Weights of a small image classifier.
Model: 3.7M parameters, 32-pixel images, arch convnext, norm layernorm, activation swiglu, patch size [2, 2], layers 16, width 192.
Rows from block 7, named by matrix and row number. Rows with one number belong to one neuron. Each number is 128 + 24 x the weight over its row's rms, rounded and kept within 0 to 255. All counts start at 0. Numbers have three digits each. After the name is the row's rms in percent of the matrix's.
# gate: MLP gate (model.blocks.7.mlp.gate.weight, 384x192), inputs 0-63
# fc1: MLP up (model.blocks.7.mlp.fc1.weight, 384x192), inputs 0-63
# fc2: MLP down (model.blocks.7.mlp.fc2.weight, 192x384, transposed), outputs 0-63
gate.31 089:117110152126134167149115150131152126089148163136118135140075135157100127161158100151145156110166137122170142149133205121080113130129125099109143115118113173157124127097119107120137129142125176
gate.32 106:125106133134129151124135112118074122087142117129086128143138139137111136167104123127106110141141109138111112110094157156128131145130127139147163137155141152131101131110107146166094118168100119
gate.33 098:146151141088166096126080141122118147116184107123129143089111163139123123134149144132165153163113125087105094131132124098146112133121144140103139132107107160102124151153143135096123087127102178
gate.34 093:084142130116146152122171119079149118142176106134190152113112137119143145123075086137145103104109123097114168108140176094156144123146099102134166145143123128138107112156144079133155173144118130
gate.35 094:133097114150167095107107098132098096134084122145174109124175164124119149104150131126083111088108163108189172131122151101115110148163123113145113140129161114139158133133135100124109151114139103
gate.36 102:138148159099140128116110148138149152108115100138153134143140125088114148122117102121080132157108169110186114146106131126120125113166132108106156154131188111130141149148150114096123106188172118
gate.37 105:156126126114117137126183117130135080121107127121106109164169129169160130112098131137110149132142117135119147148138096162078165128127126147106151123169106106132118085071112103136145120146072125
gate.38 091:105106172124090127161128139071143144113124130112162160125151111089085116047139074125139120165163146135136125153148118094131149131117148134119111140141123116146174130096138096166154110107109127
gate.39 103:124091095130085091097132149138107120093173162125152114123097100126110083135163129131093151163129159086129133095144161180127136128119148106135138152130141134162153104114124158149117157120113131
gate.40 101:134115149091141156105112112125148142109144130113085124122097170117107096083126099143166136136106157150086109129136124100070100101136116106133162103071092148127169132115103097149109175120096026
gate.41 096:159131143114130113086124103095138130129150124167098119138079104132156105069091174114172122142117125103107139135132104116140141135128157135102124151125146105113112099131154177113194120128114114
gate.42 098:121129089154081165092129134121116096140119098166113162098113161104172138122124134142103104128120159150117107115160138153131171073138127146121121119090098124125100144143168128160102117113113111
gate.43 096:138131144105152121136141105088102156131117142115161140136131119142188130163140151159111120093141137111071122128134107098129157141102111151118109100111108154164095117112127134164121136160114134
gate.44 102:187111111135131126149115139166156155123167138119095143124107097149102143105117094121138137152114154120098116121113114116127094149114117169166139144103113119131181121081107094133128115069142106
gate.45 108:170143132148117095119121144096103138118138147142128107147116078111095174140071099135139137141143143123126112135140109166164080110107147153147125156146133186140118159146133079109132102088108121
gate.46 094:161121130132165103127131134135172138141143157145117131169176164139132102139098167088104158114147102128160085128178129135105143170140141144122116145110105128101141153089131083116130141175111140
gate.47 105:118109142077101129115117116104165151109149158101162115188118092135162130125153147144113116074115138141142151148109143155119102093130087139125105115126153160093154111131138142087098134176144098
gate.48 108:178158157127176136096099122133129150136143142142149113172131129150135111103117065119091143077073123139120093151145150080105158116144123150157136096141133130122104098099098145136097084157118116
gate.49 098:142137092151136122167115126136141147108104128178145107146097124132135149133115105135118117049133140153085147140134123140108117113148150165124123116096147146132117122144140109095145147092120058
gate.50 101:111163132117128103151087100153117113163111108155130159130141102169106135091123127124131112095133143150155136109180143133122138053104141133169139164122123128107145107157167162108127154115079086
gate.51 101:130113158161118083129103131173094113132123096120138137108115117114159102116092114103101094120154069116147081181133145128150144095116135148122135126127114108088109125138116149118205150141109076
gate.52 098:173134100108159154172127129149165085105154088063076103120103129122126114101110155118100109128142107126129143127140155182085143116107102156132122116080074140135152146140134154137150135163128127
gate.53 101:109152123157143090122115141125089139131108118081105133134116133116121132139127121150163119114088179104164149124131105151145116159141077117115120114184104096140138117148137182124147150166137116
gate.54 108:131178122101177116132123159081121078065135148117116092142082143146130120134138085122116114135127135118141104156124181163115144128137115106124123118141084095121119095138125138123153147096135144
gate.55 102:126114109143153108154116126139154104120097147064146132134139120165146180119080127175145150105093130133121112130086107137126130141150141142145130081098162124143118121105154118117133121137082134
gate.56 112:091106130110150163101146151131122133122141145170081116116124142113121143123139122120132076109137119110094143133157139104153169207160131153101171158075100125112084111104160140132141103146105157
gate.57 092:138161101131123118147164141165158110135102131151114163084123167103118102097119151134137163115125106124094156122153159162126106101081156074113119132133129125143111120155155139136120153158091115
gate.58 102:147146086170094076151126098146114095135126120109156146118126143120133117106154163164157116091110152095104147099142126112095148119130127099154148099108105157142124107113128115149129142070127134
gate.59 093:117164112121154117133126171142115127157152164103088114101152156118149128147115126094098143073111098110141189137147141172124147149144117157126136142135148150118165182127126138141105123146128118
gate.60 110:139123110115121155079169120140115140116119129090141144134151140109122157100150147139159138122129123115146098133104151123116132109159152154195145064107101107119156176151092172110120148129122128
gate.61 101:180106116121153129148168141129120082186138091156148109109112124121107107140108136084128131145119120119126103121192135127119103102155080138117109126131125114112135178143096145118140101133137153
gate.62 104:139090131141160121092135167125129120115104165149135137116119182122112141107163128139120129111094147127149144130122128123146142142142146115098154098105152126129140116119105114093113150156103081
gate.63 095:162165151154138094157116147147134145135154143135129130176178142153139105056135140132109102140113157134145132121118126129125132141148130143115087087139129088173143173131124165137137183122160136
gate.64 108:118112144113112110132150133129154139098107151127083131108121103116155123134142107108142169100101164118090149142113136130094109148108119167140087149090129134109126051115134103127149153102119144
gate.65 099:129102115098132159126107137152097166127117104131120139167118171120166142178139077107074076143116120104129097167152086116150118150158142151140148102125137139118133171155140114126158128103130089
gate.66 094:127150101123119156102141130109127145150148124098137138133149137159120093167132106154108111129082162131113120094142114113110105157126150151101131117101098121130143094110107123138139104131133123
gate.67 102:067125092159148158149146154133123163128150122124125140144165151172135113187078124128144119099154109151164099155152131076133154091117094148115097095143054188141104111128149121143125146166145139
gate.68 108:104152158174124089105193120137100136140106166140121149157103138097147084137158120126119111127107136099142098137117111102094144126187121146127113127149110116150129117167111123134119133145175135
gate.69 093:106138127130115158122179153175133134062153095112145162105127126149116139105125135144099127135092101089107135136131116075120132171122161102165156172115181165099161139108163150113134102133109148
gate.70 101:142140112126115109125142149091079129085093166161131103123159120098141130120096120122110142168145129117116118148145126103136152081186112145128123154121096135090136136085100099129134083121181129
gate.71 104:121098123122148142105120136105104117143181146140129127132152168135144138082085180147131134147125100105156166179112140145108118138180162112143151131137141147159163083078125156145146141082131132
gate.72 103:118124176122182133133121101143155113122138145176137145166135097141146103140103116184101113068119140083143151124117100111086180108115087129117122132136152124126146151167142103101125087122131145
gate.73 088:152162108121135110101161124148134137141108132138110152134140143097112132164094140160113112131122103145128092141093143101134159115117120109118145129134133121102111141139125130146118127141147137
gate.74 105:158146145167089122156136143146145149110137165140120164140116141118140104111094120122125064151120165163119159128130156135131130129125137113128172118078120157099142107131127160158076095111097081
gate.75 105:144116111152132143132134160124108078161131105135119127151133155092108142154164116150097114125109173121132115139144112104089118122193146153102126169143134145115130130135120142085145112125146093
gate.76 100:151138160111122143142121148104102151103128107142110137121154146154158188117146114137146103138092069133141118122142120118116106102143092107091130146090140130124077071112080111132106177136150150
gate.77 107:160183157137127068134127119161148137117147172158099106129121141145106116130105098106131120129161132117126178109122104111062123148107116135115142106103133129070137104118132105126168125138180151
gate.78 096:134124125106149124133121125127132110084083124152126153134176152133160129171142199104161148080114081147112136105131077144133111109114114116134150168160137163142127149131138073124115100142145116
gate.79 096:123158115143175139164128157118122143165111108140125126129159144115141116138105075142153124153130078131134144072170114124105126155098114104081148153082108138157182182130136127085168096171113125
gate.80 101:181131126098120147071115103116157153079085136159166089135124134119195091132139149117112114142150155137123131117170117108126155123168117128105119134149170119112161120155093154111137170138112116
gate.81 096:193128128116121146141154112134122095101121118112127120115118128100149126137105167095133141133145161092094126092179136105150128124144146118109145116143175131138138103123130147126126187130097153
gate.82 093:148108128137124155101129119123155140089127100133156150107114098138132073123118145131115134130116142129115108119152174124159126151140167118142125140116168138112163107132080157130165148105132158
gate.83 094:100149121184109156155160141118133139134128134135110142118128153140137092140129117149089135156092096164144112105159152123125122121131123104156152068137141162100134143131089124126148100095127142
gate.84 118:120150129117129126157128176148169137158119126195116144111168113125123103146107118164153176107143147132129095113138156138137129130129146137132133113136120106154120122082114101124166094125102145
gate.85 092:167147115115136146188158120137118141129149106084114113099114096130109106140126127125120163140110109141152128141110125124156139158096142165093121130147058155131110151128125126081096092151130128
gate.86 093:115144122173118128089097122132131144168142142115118107134127122130139100183126127168102150122153098125100093083166119126141177153167112102113096119148149143110104105104138127125097136131129101
gate.87 094:150101124164122103143123138124134201122098099112150110097131111102104142152141123158125132130118082104100141158131128151141174129126179119123140117127118081123133177151139158139125100125125087
gate.88 097:132101128119107106126152118102174128158115115089118124080197143137105147122142116126117155154127138143122102150095117077123125082093187118123070102110086109121138116104146117081116158147120067
gate.89 106:187142046137137145150157106122152112099122083127125087131111173147134140107107100116115119124154120132118133142112114040110109151102107110116121085128155090123101120109185122134165112131107123
gate.90 099:139108111110188077104123118128104132132125108111199128125121078141159138083094122138142148120150154080139141146150114145096146139115139144112127106152110134135137083154126161099113101143131108
gate.91 094:141125128117071133128137139154179148113124154139117142107097105116111098120119145105150142108121157141140135099158094146166099096162117145120133131091131088137085150125108132116101175143122152
gate.92 097:150176117165122140173096093130088135119114111121159092106100152098175154168110093142075155126134142112111157098130126134139142120112098103141111131164114173127128106130071128106148118129150125
gate.93 090:144119133123119110139152074148120117115147106096106099169058134177161144111176129103141141092139115126123091147145127119118115128099133164133115148106087135134110103156126103123124099162148104
gate.94 111:099137111124081140125135090161121126123110094156092144126071151154139152133141115097130115165153078130153121148116105140167121164132150148111153159109116161139131125120127110179123138139139161
gate.95 100:094130142163119088138136104138147139133120085104124090124159102116135129143120126109102103154130140142150116152163085138092125156138127149127098150087151139157136093088165086136123161145128113
fc1.31 093:126133119161104170129108119098095127113123123138106145116124129165131145161105115108155129104078124141168134119130193117129100168085130140120128142101097141147143101146129115092114140148176180
fc1.32 102:108146134116094124160113137167105107106126088129119164091163153096165127140104110137158155171103135098128118112139129150127134150129104123121168107110118130140151138163143089121124162098121128
fc1.33 101:092138139123152101132146125124135091120086145134157093112098133139109120105101144121103163133107155111131108143123135179167147130163149069157105095123169135139124130146144125121157155150113118
fc1.34 093:158120113108162129099170161156119213120141132086119167095109111167132112182131152122106105145105130102147166139123147133144104126142122135130142119088109138116117142128158146135131115128178142
fc1.35 099:102114124085099150146113139169136123152128204114148130103164139149116120101127139164147133125104186102129120115095146150110153162141160139162126119153131126171123144182129116086148106146119112
fc1.36 100:139128135127139166167129138111103096117128157101138170152125140160134144128106085133148147094113125143115118116163143179127092130147083145161119113105111064145137155129137101116098117141149097
fc1.37 105:097119112156158140131130091138143137110160077126133157122156130089120170082126180107154082119142118109100099131114115105151152141115124091152136155117110165147152095122106117086138101111153117
fc1.38 093:169149141124185142120145105100146085144143096125084115115151197111136127105132149170106118116136167148083130164147113104118121121107178087120126152153126080121091118165101146119102147127145133
fc1.39 101:117128051088162106147147144109131170125149139102163129125111103136135138142084110129109116127133144055155154131142137127095123108164083160116121148126129091071111168136150117166147150087108153
fc1.40 108:152158153127080166132112131104164142178139148150112133115078091118136121129091129105132098110120118148141131153108113125132136154120061095129136103103090141104074120116109087130094153103122146
fc1.41 096:137110163125141131121112148141153115126157128131122123136115145141131132116121125107138134127109128128061100098082136154173178159125104122124085141084074159127158206069122126137158130163136120
fc1.42 093:119111155097101140116103159151162116102155136142131147219122113136154091094134099089131100139106148079149170102145146160155133134122146076134139135100127146116099086162121141126119114161139155
fc1.43 096:085129117106118142120085101120140135144142082145141144159117130152137120124085147123078153114113138155131157107120065068166129133112121136177135113116107110137118163096111130122132098144110139
fc1.44 101:108135142117112156168158098084111087096130149138131115108113124178117133130134146160099100105091129106107154122144150134104116156176153103080112159120130137117138083132152100121160117142079154
fc1.45 105:130101098123112132117133123131096145129115095141154105102128125116124135099138155097136107123162135116131162123120116164132107136178142103106152166098126141128113127150118178105092128132149102
fc1.46 087:151159138092108150149110107142107091109106105119092152134156123077125139112118123118117120156078109122099141098109138126107109136148086102106124127170128125105112169133148115117134159125111131
fc1.47 103:118144143151148187120101113143162158109136125118127161143154113123092169119139087126120102117159081155161142142136149113133127118114113177130085134086082111151138153140143123126136147120108141
fc1.48 107:143160108143152153143096130077152107123127130101133092125107126128140156141143175122098119113141149117103078144165119217107106133121122106115130135101132127101141123150142115137120167131133112
fc1.49 094:144142120144100164163137134148155109103113133148135138097103133167171129107160102125133139100113119121083142119145141129145099122096172141153132110085106148134106089165106123096150119122167165
fc1.50 102:117125127120165140136115140125128121113144103125142051137113183125143146153112121132112125147140123117130120110132144160152149110105179102121133115175194140155132145070122136129122110146144146
fc1.51 105:105140106158082112111082143093145092171135103099117089143162120139178149135108106128113125163145120142132140149123136161079123088133155161140108128092155086116158110175135136105124169134190110
fc1.52 100:104117111180061116108133147119136114095105074061117126123175105130103122112165132135132090140131169104128125141149111147156152145146110098157158116151156118123110135123131124159141142131124129
fc1.53 099:169118144123126192095121108108130111116115120169105147130095127177141126118121138171103114123159136147060108097155109087131151140117140115119127162119115132126153164117151089145122101138105118
fc1.54 105:119103134154136115151096128131127113129100156142132106078173153198119117135144090081070098178105144165168137097132127141113154121152107122106162116153113133121105143143147135118095143150157141
fc1.55 095:117120160117104132106141111161123155069143138113124148146128139144139124115091136145175100142170158114129120162087079123066162072102118137095132138124124121154126092139140145131145103135125154
fc1.56 108:129139139119098179136141162119141144073078142091111129123117131130155114149117169125135134194142101108195170122107116110120130127121125179167145161149131157115159158125097134127104081147109123
fc1.57 097:097136174117112168145104081139117107141134096132134076133148163090095125131135144122115168138108103136143101119115154143127077131102087102105095143096106116152150104109178120127161124166149155
fc1.58 098:132120087115098171143115096146147157160128126149083130169103106131184157106136080111109085124149121125146180160122127173141159120150114120118114074133138108151096115134133143119098099150103144
fc1.59 087:135151084118192128130146189120110097119125124130170105111127104141141148114073110123138123126138108148145119108137089150137123099162166142110092128111175091133158110132139120105130099095101100
fc1.60 112:141113119101097127132131159122161131127141106144200121167160102144144090119135186129119123128144138152112130112123141128159108112168100160078124115124146116138123138145141130115158158138086119
fc1.61 101:101138131070116151137175148135144069097127141149121170120093098093105062100131124122141139157164089095132135152145105156097139115122135112165136153140168109094131086125092146124163134182118143
fc1.62 106:177123158142131118097125093161130125135144124099136150112096125132140138144139157124135153151081143104135192144076159126160107129088108145122139136085107129130121087141144118120150131175132152
fc1.63 100:102123148103149121130124094118153154132133082117118136144151148129133148163148137157130103136105098100131118197138119142122127120085156130104087125103086127101134069142140161111085113082145143
fc1.64 112:102163123154169143107068120102114133113092092124100145122102145127122134132165115129115084123106154137172155133148115133132126139084128150139100136158122131126113109136159159104131148124109140
fc1.65 100:142146132126124127136146138177163083121124145132117087172158141106153136087107141121137122131130116126164138114157111120166125153129103169111120145133130096115101111149101159143186110096204109
fc1.66 090:134136113158141126125150157139119141144117130120116121179100099090142119149164114112086120115103112147138106118142165134127132082134189100157167147113139174177133155216115133144127120145168173
fc1.67 106:126172083123109099127112111114127139123156175137106117168154169072157147094091126132090105142099116171135159148140100146110094182131155093126115106088134134118139130141127134120121141112106111
fc1.68 101:107099143152139170099053099083140129108142142112176147091174134094102131118100137108093133115125134124141146123157118152114115150102150125145146121151109150141168156124099130102101139141177105
fc1.69 096:136126106164131100104075134109155135102121164143156153139107113081123120097104110130078123108125174101107117168105112055121119138116152118153115109104156117130111138141140165075092125140168144
fc1.70 101:133118125144127131127125131083165158125089139115120128118191140114111116071139134142144145111132127139153103128122128141155122125125130117133167144113111161127165096112104140152137161154140097
fc1.71 097:142102143150164151128110116155191128106118127157185125108105144173114090121133145109139142122113155129133120105164107124200177139117092171113100122119118098146126099109095074084088140161106098
fc1.72 100:144127135120129139118111166125096122153161133074171117073128154106144120115159160147107118148186102147138159109111133108160098127125154140147134116134110142119151100142147115108133143151157104
fc1.73 088:159166109161110111131130102095147129123146154141079055148142119077077135174157150125113111111136158084115188143105157126149137119168132172092119154130142124145113107110114146166123094145120124
fc1.74 111:127115117128099156129150165132093071103111125150119161120135146128163123143123132150115091083116160115116113153128114100139109167108146149113117088113123108098132126089164174100162165115123109
fc1.75 105:116078090117129136121146132116124122111091115109143105124088141140118083119057138135108114116076136146110124067134136168198165098111133143067115111101123128104122105120109119179111131098106111
fc1.76 093:114109128165098158154164166130141129125100104124079092136142122078100073131124131145085106124082168137140176128114141113155151132125156091129123152113138126131158103156144114157147120181097131
fc1.77 111:138140134198140118132101115093141125105111165128099095105101092125142087104150104142166120143132138127117114150127176098184112145146127122194113108127136096095132108125117161115145178098102167
fc1.78 099:072142123124098112143098098099116146112083112102140091075146104142128134156134129122160167169111139165099170092117157140147116129113145134140124127138121151158130146171123158125128143120143147
fc1.79 097:134146147115118115150113131125109120135102111118172138123202127136111122146153163136110174126116134105120139101120097110116124101136174130119115148130154142115162110136094084097122128133162129
fc1.80 101:130093126149125124141173132108118170163106123111179162157129129120168120178137136132152138144146154123083143141106158153120149099136157107145110162102152160089091138108136126100110097130095076
fc1.81 097:168091094104128110134149040097162144108105173099141129166113113127103118159159110103164131162132114094102115100151118143153153153106090129113101163171132144140079108140128128167122118148147105
fc1.82 098:140088154124106125164140103193119102154139140126113132161160132160127139127181099098093131104148130144104152124109124093137136134115121200143097110161150071122132144143147114117136096151156109
fc1.83 097:123125123182121141134113135135136078131105142115115139095171141149097125159102101107175165100109150134146130146145114173125146138110131139136143108099113142149126126144147129167129143200127170
fc1.84 115:098092138128116107139099085142132140146130086163157111113108172156162124102158116094081108118111138142122121137082098171137099105125141138125145132130129124125115172132109127119088087125132119
fc1.85 103:108169110078112141101122126098137126116134083166109158143100100094139167112159137132125116131113140165134155119165127082112098118070117186106122111126125087142163116106131190121123122165119104
fc1.86 096:121118112121115138111149122156142109084138117136077128163121103122143100173116107165113176127088144117129074152159111134138135141146132136125091146123081151146086132087108110123102156130132126
fc1.87 095:129122153109132114116151112150143150162142111128120165113143105150125163124140119131107104107140109146156169136119088130111126089128108142133145158131136130108130078057091156100138109133137143
fc1.88 097:097131158100131104148127159104123114100140135127124097113172129129122124156148127156158113153156123120076132146108142119153129146148119085150096122117087134131129157148129128122078163152105122
fc1.89 100:155142059116143128101111152119116142132102142132112167094097079106173137132095152145116103172151127162112128096129153153162121122109156190122080133130133162102133130112132131163138110140093131
fc1.90 107:119157117111092115132168103125116117138126175129132128166126100153148105163159120165116112130129133086125110124126118158104180137186110135129102133117129159108135128171145141115152085134135140
fc1.91 090:136125128141108091128094124117125105137092103135098137096152125154155127133143089100160143131076177128079071083072163114142130094115124139090098146125106157125103116112130129136111147121183085
fc1.92 099:116141089151117127113144095094113130076117097117136132090121128191135091129144126143082122162156169106138136113111121135146132105160138124116133132115164116114137161117118138144147106145102101
fc1.93 085:148106116160101132154091138140126113161175117121137137168100148161134160128113103122156098098100107128119190155116120119144134160112165157142122157111102138109106155109136130124112134149127152
fc1.94 107:078156153122093125110099145127129128122131169127088144079177096085151114119135086191102122086138116119115152127163140128074163112134121117158131158161080173126133099100126131156142134102084090
fc1.95 100:173099128152157174119134119135159131127125107132172121118106158149130151130148123141172137115131149112116144082121145136070126148152145093126094132147114106109095140114113134130155112096098196
fc2.31 101:137094125136139107128104055191130103120108160089122077138137143133132105140141110153103130151103162122121123130114135109116133126074150075146124118170098134134114124118135141134148161146109180
fc2.32 104:099168165114131144164101149144156115149164127159132125111114135108102154123118153149128147105110120098176121122120145131125129110126138122145117124132064142113126096107174118131123118165111163
fc2.33 104:127173105148136140150155136112186123140151105148148114149090156140181118145099116120170106144100110134159109107171121163110123118149110112131094103170147122135123086133115108136113136111069132
fc2.34 098:142153185098127113126116149132135128191159128154096089125160121181102128132135081128127109127117129106133146145155128117161122133111119154160149155077129162137130156155129130166089135086152148
fc2.35 095:110133136100119151109146118124143115085110184113129117109135105148112109131118167152149111146102102123144150156101101114070172162128175139135164106119106157142129132089149091107116152133142144
fc2.36 093:155145146122107112121126147102090173143105104140138104150126156067136156124143159114126095126107134119115141171144125121132118162146123166125126121160145170140136064110101110098123127129165103
fc2.37 102:137104182157165129154128138118116106161091107150149136119087141160106125162133072106144079128120177135146165127061112091103099127109137095124118116165123094101143151113132106128118114133130146
fc2.38 096:159127119117135134133121080172137135115162164125157119158075116157131142129131109113172118123126132075131137173111142126196109140109105133131156136156145171128150163126073156127143141159134122
fc2.39 092:094129117112124144124137131132119114111103120164089121116151121163163077140133141120190162159138129148157105090127157109110141101136097128121145150135126090124114165078113112125166102129145154
fc2.40 104:164138088138135137023172111128104168096120139150120136144140101177141124127124122115140122134152135140083138162101134166092097126095149122105113174117128141120111145141143148110093110162134143
fc2.41 102:135116118090113113127109095089174095153153111130158081135115165109139118100099116108113071174077129123140079131109130120162131145124122133099152121116144121111099100112159162186152152131145139
fc2.42 089:160108189121127126101078159173136132153132124162130118090122135099171170146175167117156105131159157125119086127110143150093123129128175129160112146133124143164188084143107145115152107112180108
fc2.43 100:161118093151167128113115114173119098134143122151103117097133100115148065120116122150113125123130128147130154162082120130081119124116111129100167061143157114141153133101131104114115153089123108
fc2.44 101:098134109108148118141144174110130158123159121160139142096135092138145133123129106090093073105145120148104117170142094092127116152129126166150106124089099090101158139154141096120137145149134102
fc2.45 104:096143112161134178139147139121104115078124114103101135101116141118131143118100129088124129124109151160111138099145152139153127113195111141127123153119111089103112121146113117105076103111142154
fc2.46 096:128117165161119148141155123131135118124086131148125090086132104109130094105121105126102126126120116119119159149136148108101150136114154151135123130141182173130133100130089132150130123148120122
fc2.47 103:083135101183141119142115163113144124175133153117123091120132153137121150140168138083121117124152116149131142112138145119127097108160099146089093154080139131158119124119127157163129145108133083
fc2.48 104:090115068162102145183170095131140120121103117113115102108124148124135120142114074141121110088093108140135151158125064117134138128157121129088144104170102138125120137125162105184109163149104137
fc2.49 096:095128098109116118135119094100133148112115100162158125143138126101130143138104112151193149157142161118165130159147090150135116112128098164120125120116095126116141115099125130154121149125133078
fc2.50 107:115127073145166098113092108109160090126103137198155126117095121114128126101137131120112126143143148119124100120153112124143148109128139122135116104081148162134152157124121161155154139109126106
fc2.51 105:151141133118129140106111115134101125099129132128101117171107121130132129147151156147158146151113133109159160116139138127160175153122093124153160085108086175142162104120108108092118113080127148
fc2.52 102:132117110108168112106108152134130146080133107169134136068170146119128124135110132184128111160121159103166169141137151135169104122159124187163116146163123148113203142150134095114144124132173159
fc2.53 094:128156149095170091118091148144102108142150116088134126142155135128113096114103152127141100096112135152123121172124153128131063118095091128138146101077100113124145133144111150154116164156152141
fc2.54 099:170149143106105143140106120129105167172076136123140165119123138122153098112175144109128142153151141116132167097118166123143148131157120136160123147121120153106138121126117121116076167105095142
fc2.55 094:140124133147157105118131062193131137162124139153143096121142090152115157090107104127121155070145118111143100114145136134112110145151126150136117138161155138135098133125139106136136118176144101
fc2.56 111:099137155181114157124108161139125125178174133117138159144120133112157143105140113099141115125141120139114110164111120135118143158092091138089137081081091111135102134106125145078150140107127119
fc2.57 101:103124065143094105117106159118156141131126138132113116118134086153108104126108145122129137171151146188115129110151148146129175128148149118117123155104138139131079111134133139122174110151128137
fc2.58 097:182156130130136120141133115164193145124104081105148139138138129138154147169164131149125150155122138128142144110118141122106118098093073102104113163120146132099135103127120112178094150132111117
fc2.59 090:114117110126121139103140143109102162087168111106112117129084168125082116133102120145106158155103139131125106171147128142141142125125177084116136130100135083122123091172140164139137163144124133
fc2.60 109:148110089155129141136141124127138137126132131053141125160158093117120162118161121124118137156094113114141152120129103154133138129106140149136081150114129099102141112157119136115118149142133133
fc2.61 097:147090092123130126127095114153139147130126072105114129139129147144130120088148182143156105135137130169119143092128134073138134131112120140091120155135140155124179135102141088120146103103119183
fc2.62 108:134122081111129167143122090168135111096104160165113118138173122091126107073138162129186134128125125137111105129191136121140151142132136146116119176116104084121097118120118167095064125148131101
fc2.63 097:145121157139146102117158168147139148138129144156150092131198116124105120115121126171130079106120140134147114133103155119119099120085126154157175078117172128108116109101139096135120138121148158
fc2.64 108:129098140130092134072159086111118139133128113133116142091101110062100110092157135129153125110146111117166163121132129145144135087140134128132092117113166114124114178114099095144082126115161134
fc2.65 099:099134084107142121136137133159120117123146092103137147146119135101127143109121120160107139120115137076152149125126108138119149110094157161115150104101130162139127144107091133114073142098129116
fc2.66 090:135116126097111132146142092132074116110157128110122088131136085102150177118126119141143129142080143123156149095090132103124106134155126155155137144167129090108146102129061151115103112115140086
fc2.67 107:168141150138115174109091110097118167106159111126094169102156137121142118113132142137116073148100110151092098110110132175115162096144119133144167102163176125111146124151104124141113104113089106
fc2.68 100:153097105106171122097117162148124105135110132133125137118128141210149188121089130117104136101159109122093115117123133148130134108169111124136115106128128162155149111075162134097099093110119117
fc2.69 098:101092110119100120115144116128108129121140187128108136161134094162121131140151132115136075120157118133126107094137116154112100164132167148161117131114173120119138115113075156112108122090163103
fc2.70 102:137138115123122143150118156103107104146116113096139104131084095128112187108094149164128146139115104104114163140122145129102180099122157114150131105099116150087148086123109170093118175151135096
fc2.71 097:114109129077142148136138145129119130130142136113126140118130102171153098163100088123144113134121113084148200108096123150133116134132137115134133143123094116127180143102141128095096157145134122
fc2.72 097:113139121112131138170112174112124145163120133136118118105111167152109136127117112133135114122122147130151128095114122107142135125121163145101161077095130116140147116158156121128149088123153179
fc2.73 095:139161149124134154125152095108126150183123151112107147086138135126113099130132111128111137088141131135112146095143132084124119142121114143115091094107136159117141100123118113138123179097146137
fc2.74 107:156150095142153154132103126148103124158146143094086125124125179149150134112164131093142101134144131105118128118115152154113119155153116105093127137133102130171143175108083152092168134116136130
fc2.75 104:148147180113106139106143141128130083167106099181141119136088129070111108146146157084125138107105153082153152157125096163133109138107142176127178134113061110091134115144116132138072110104144132
fc2.76 096:135128179142148092122079101133147165136071093149117140074113139120132146134146138163107133162097082120122111144136131094128113146102132153124101119159145148137089143134161111110118135124114112
fc2.77 104:116171144124131127161091144136106137135165112128101118144131140175130149126182145141114130139096146164160123143139071162110119140145129113103103152138118142114150145131124117142152107075133085
fc2.78 103:114137124145146131110101131141143104139121100108138114169153110149076206131125134135140150124131135172099147156138152172131122171133177172129096085116121131131123134111138153094177107090152136
fc2.79 098:084114154160170150159164082088149133126118140088112118097147128119091115164137124133167104155173178112117167135156121120120145108121117110101177123161110113102153167124159096109131148095127127
fc2.80 110:133120119130103131111127096167165124101143141114150140120136096133113089060170132133130109162126107116098110116137121142139132117138154119142113112122132149109139146109088146104118143185105135
fc2.81 100:128169130091129153160116101111099106123125118119143090124122129122098151080155163171095175068122109117138135111144114141168143112101112145172105091171115111123117121159106147123128086116133127
fc2.82 096:144112131139139114137131128141109152129107161164112117128153145113126100134154150119063123151131086132160113134145146107082095155125117106182140100097132140125150135153140144094145128131122160
fc2.83 100:113120142133130116136139134115123121102131088106112098171125161089134127102141066118127103155167095140115124178173110105136143106134060153111123127142106109103110126133101129130116168126184099
fc2.84 102:121154109135133121108121120141129115192126140105104145182115141146099172134148126092113136120162106149125115077158123161150101104152086141137150119169130081144124163128127148128158107159137112
fc2.85 100:138110152125173098139098153112172129135068102126151114147132135145139113157112166138150119111105159146101115068107163108134127132089111139092153134111105172173155174139124121154139144118120140
fc2.86 099:117127131122143125139135090096099129131099117157101165147137143108157131099108113159113161096124132096120121136121139125113166088170107141121119145153138105114143108173114135125104143148121156
fc2.87 093:166152137129136120110181129137130121117116089139086131133111084139145142124110158133095101143141057133117126141138171133132165073145133143103135121121132120088179122130136143058130158114127134
fc2.88 098:116142109154162146161123079148149117147140162077126130123168146102139140139171135151193135155060130096132086149146121140171110106145094102156130122095140131117131107120134115137107076108113131
fc2.89 107:116171124102144153127121089135156101141129050095105121133106123170125091097141119145126158123112136165132123118183146093128122112151149162124096141139147061136092173113088130113113101115111124
fc2.90 103:103129126142130164088152159102137108127138195148134123122154114137090127107105162132111124145112128109135126073120147144147133151146127157143117120151093127121135156185160103158154137162140141
fc2.91 102:062169150156164164125140120152137115122104123159126107111121105123105126144144153135143152126090124145163137117099138133144119113144152150135176152108127122170096103106133141110178155101110108
fc2.92 103:134105167140123125122138100151131079111144157145144085134151152119130131129104126141105128149144138092109137138137145111129121133130137070133154114105150100165143137086144149101163103114138178
fc2.93 091:144114127085143163140124125123126123167145121146096138110138117130147102147129092124116120182074148115164145182109152125095096116104160071118121079155132119101115123107114129112132168119114153
fc2.94 109:132160096084127109101177139122115116117124134157128144138124089141155130127109146115089159115102105144096138136119115121156126123133127108143097111159092127088142129148106126134113114148145118
fc2.95 100:148180168115153108131137102099099163107101117113120147171162098134055162114145149114130136131173083145123125123191139117111153086117120149122143172138108103128142112103116142133123119174154130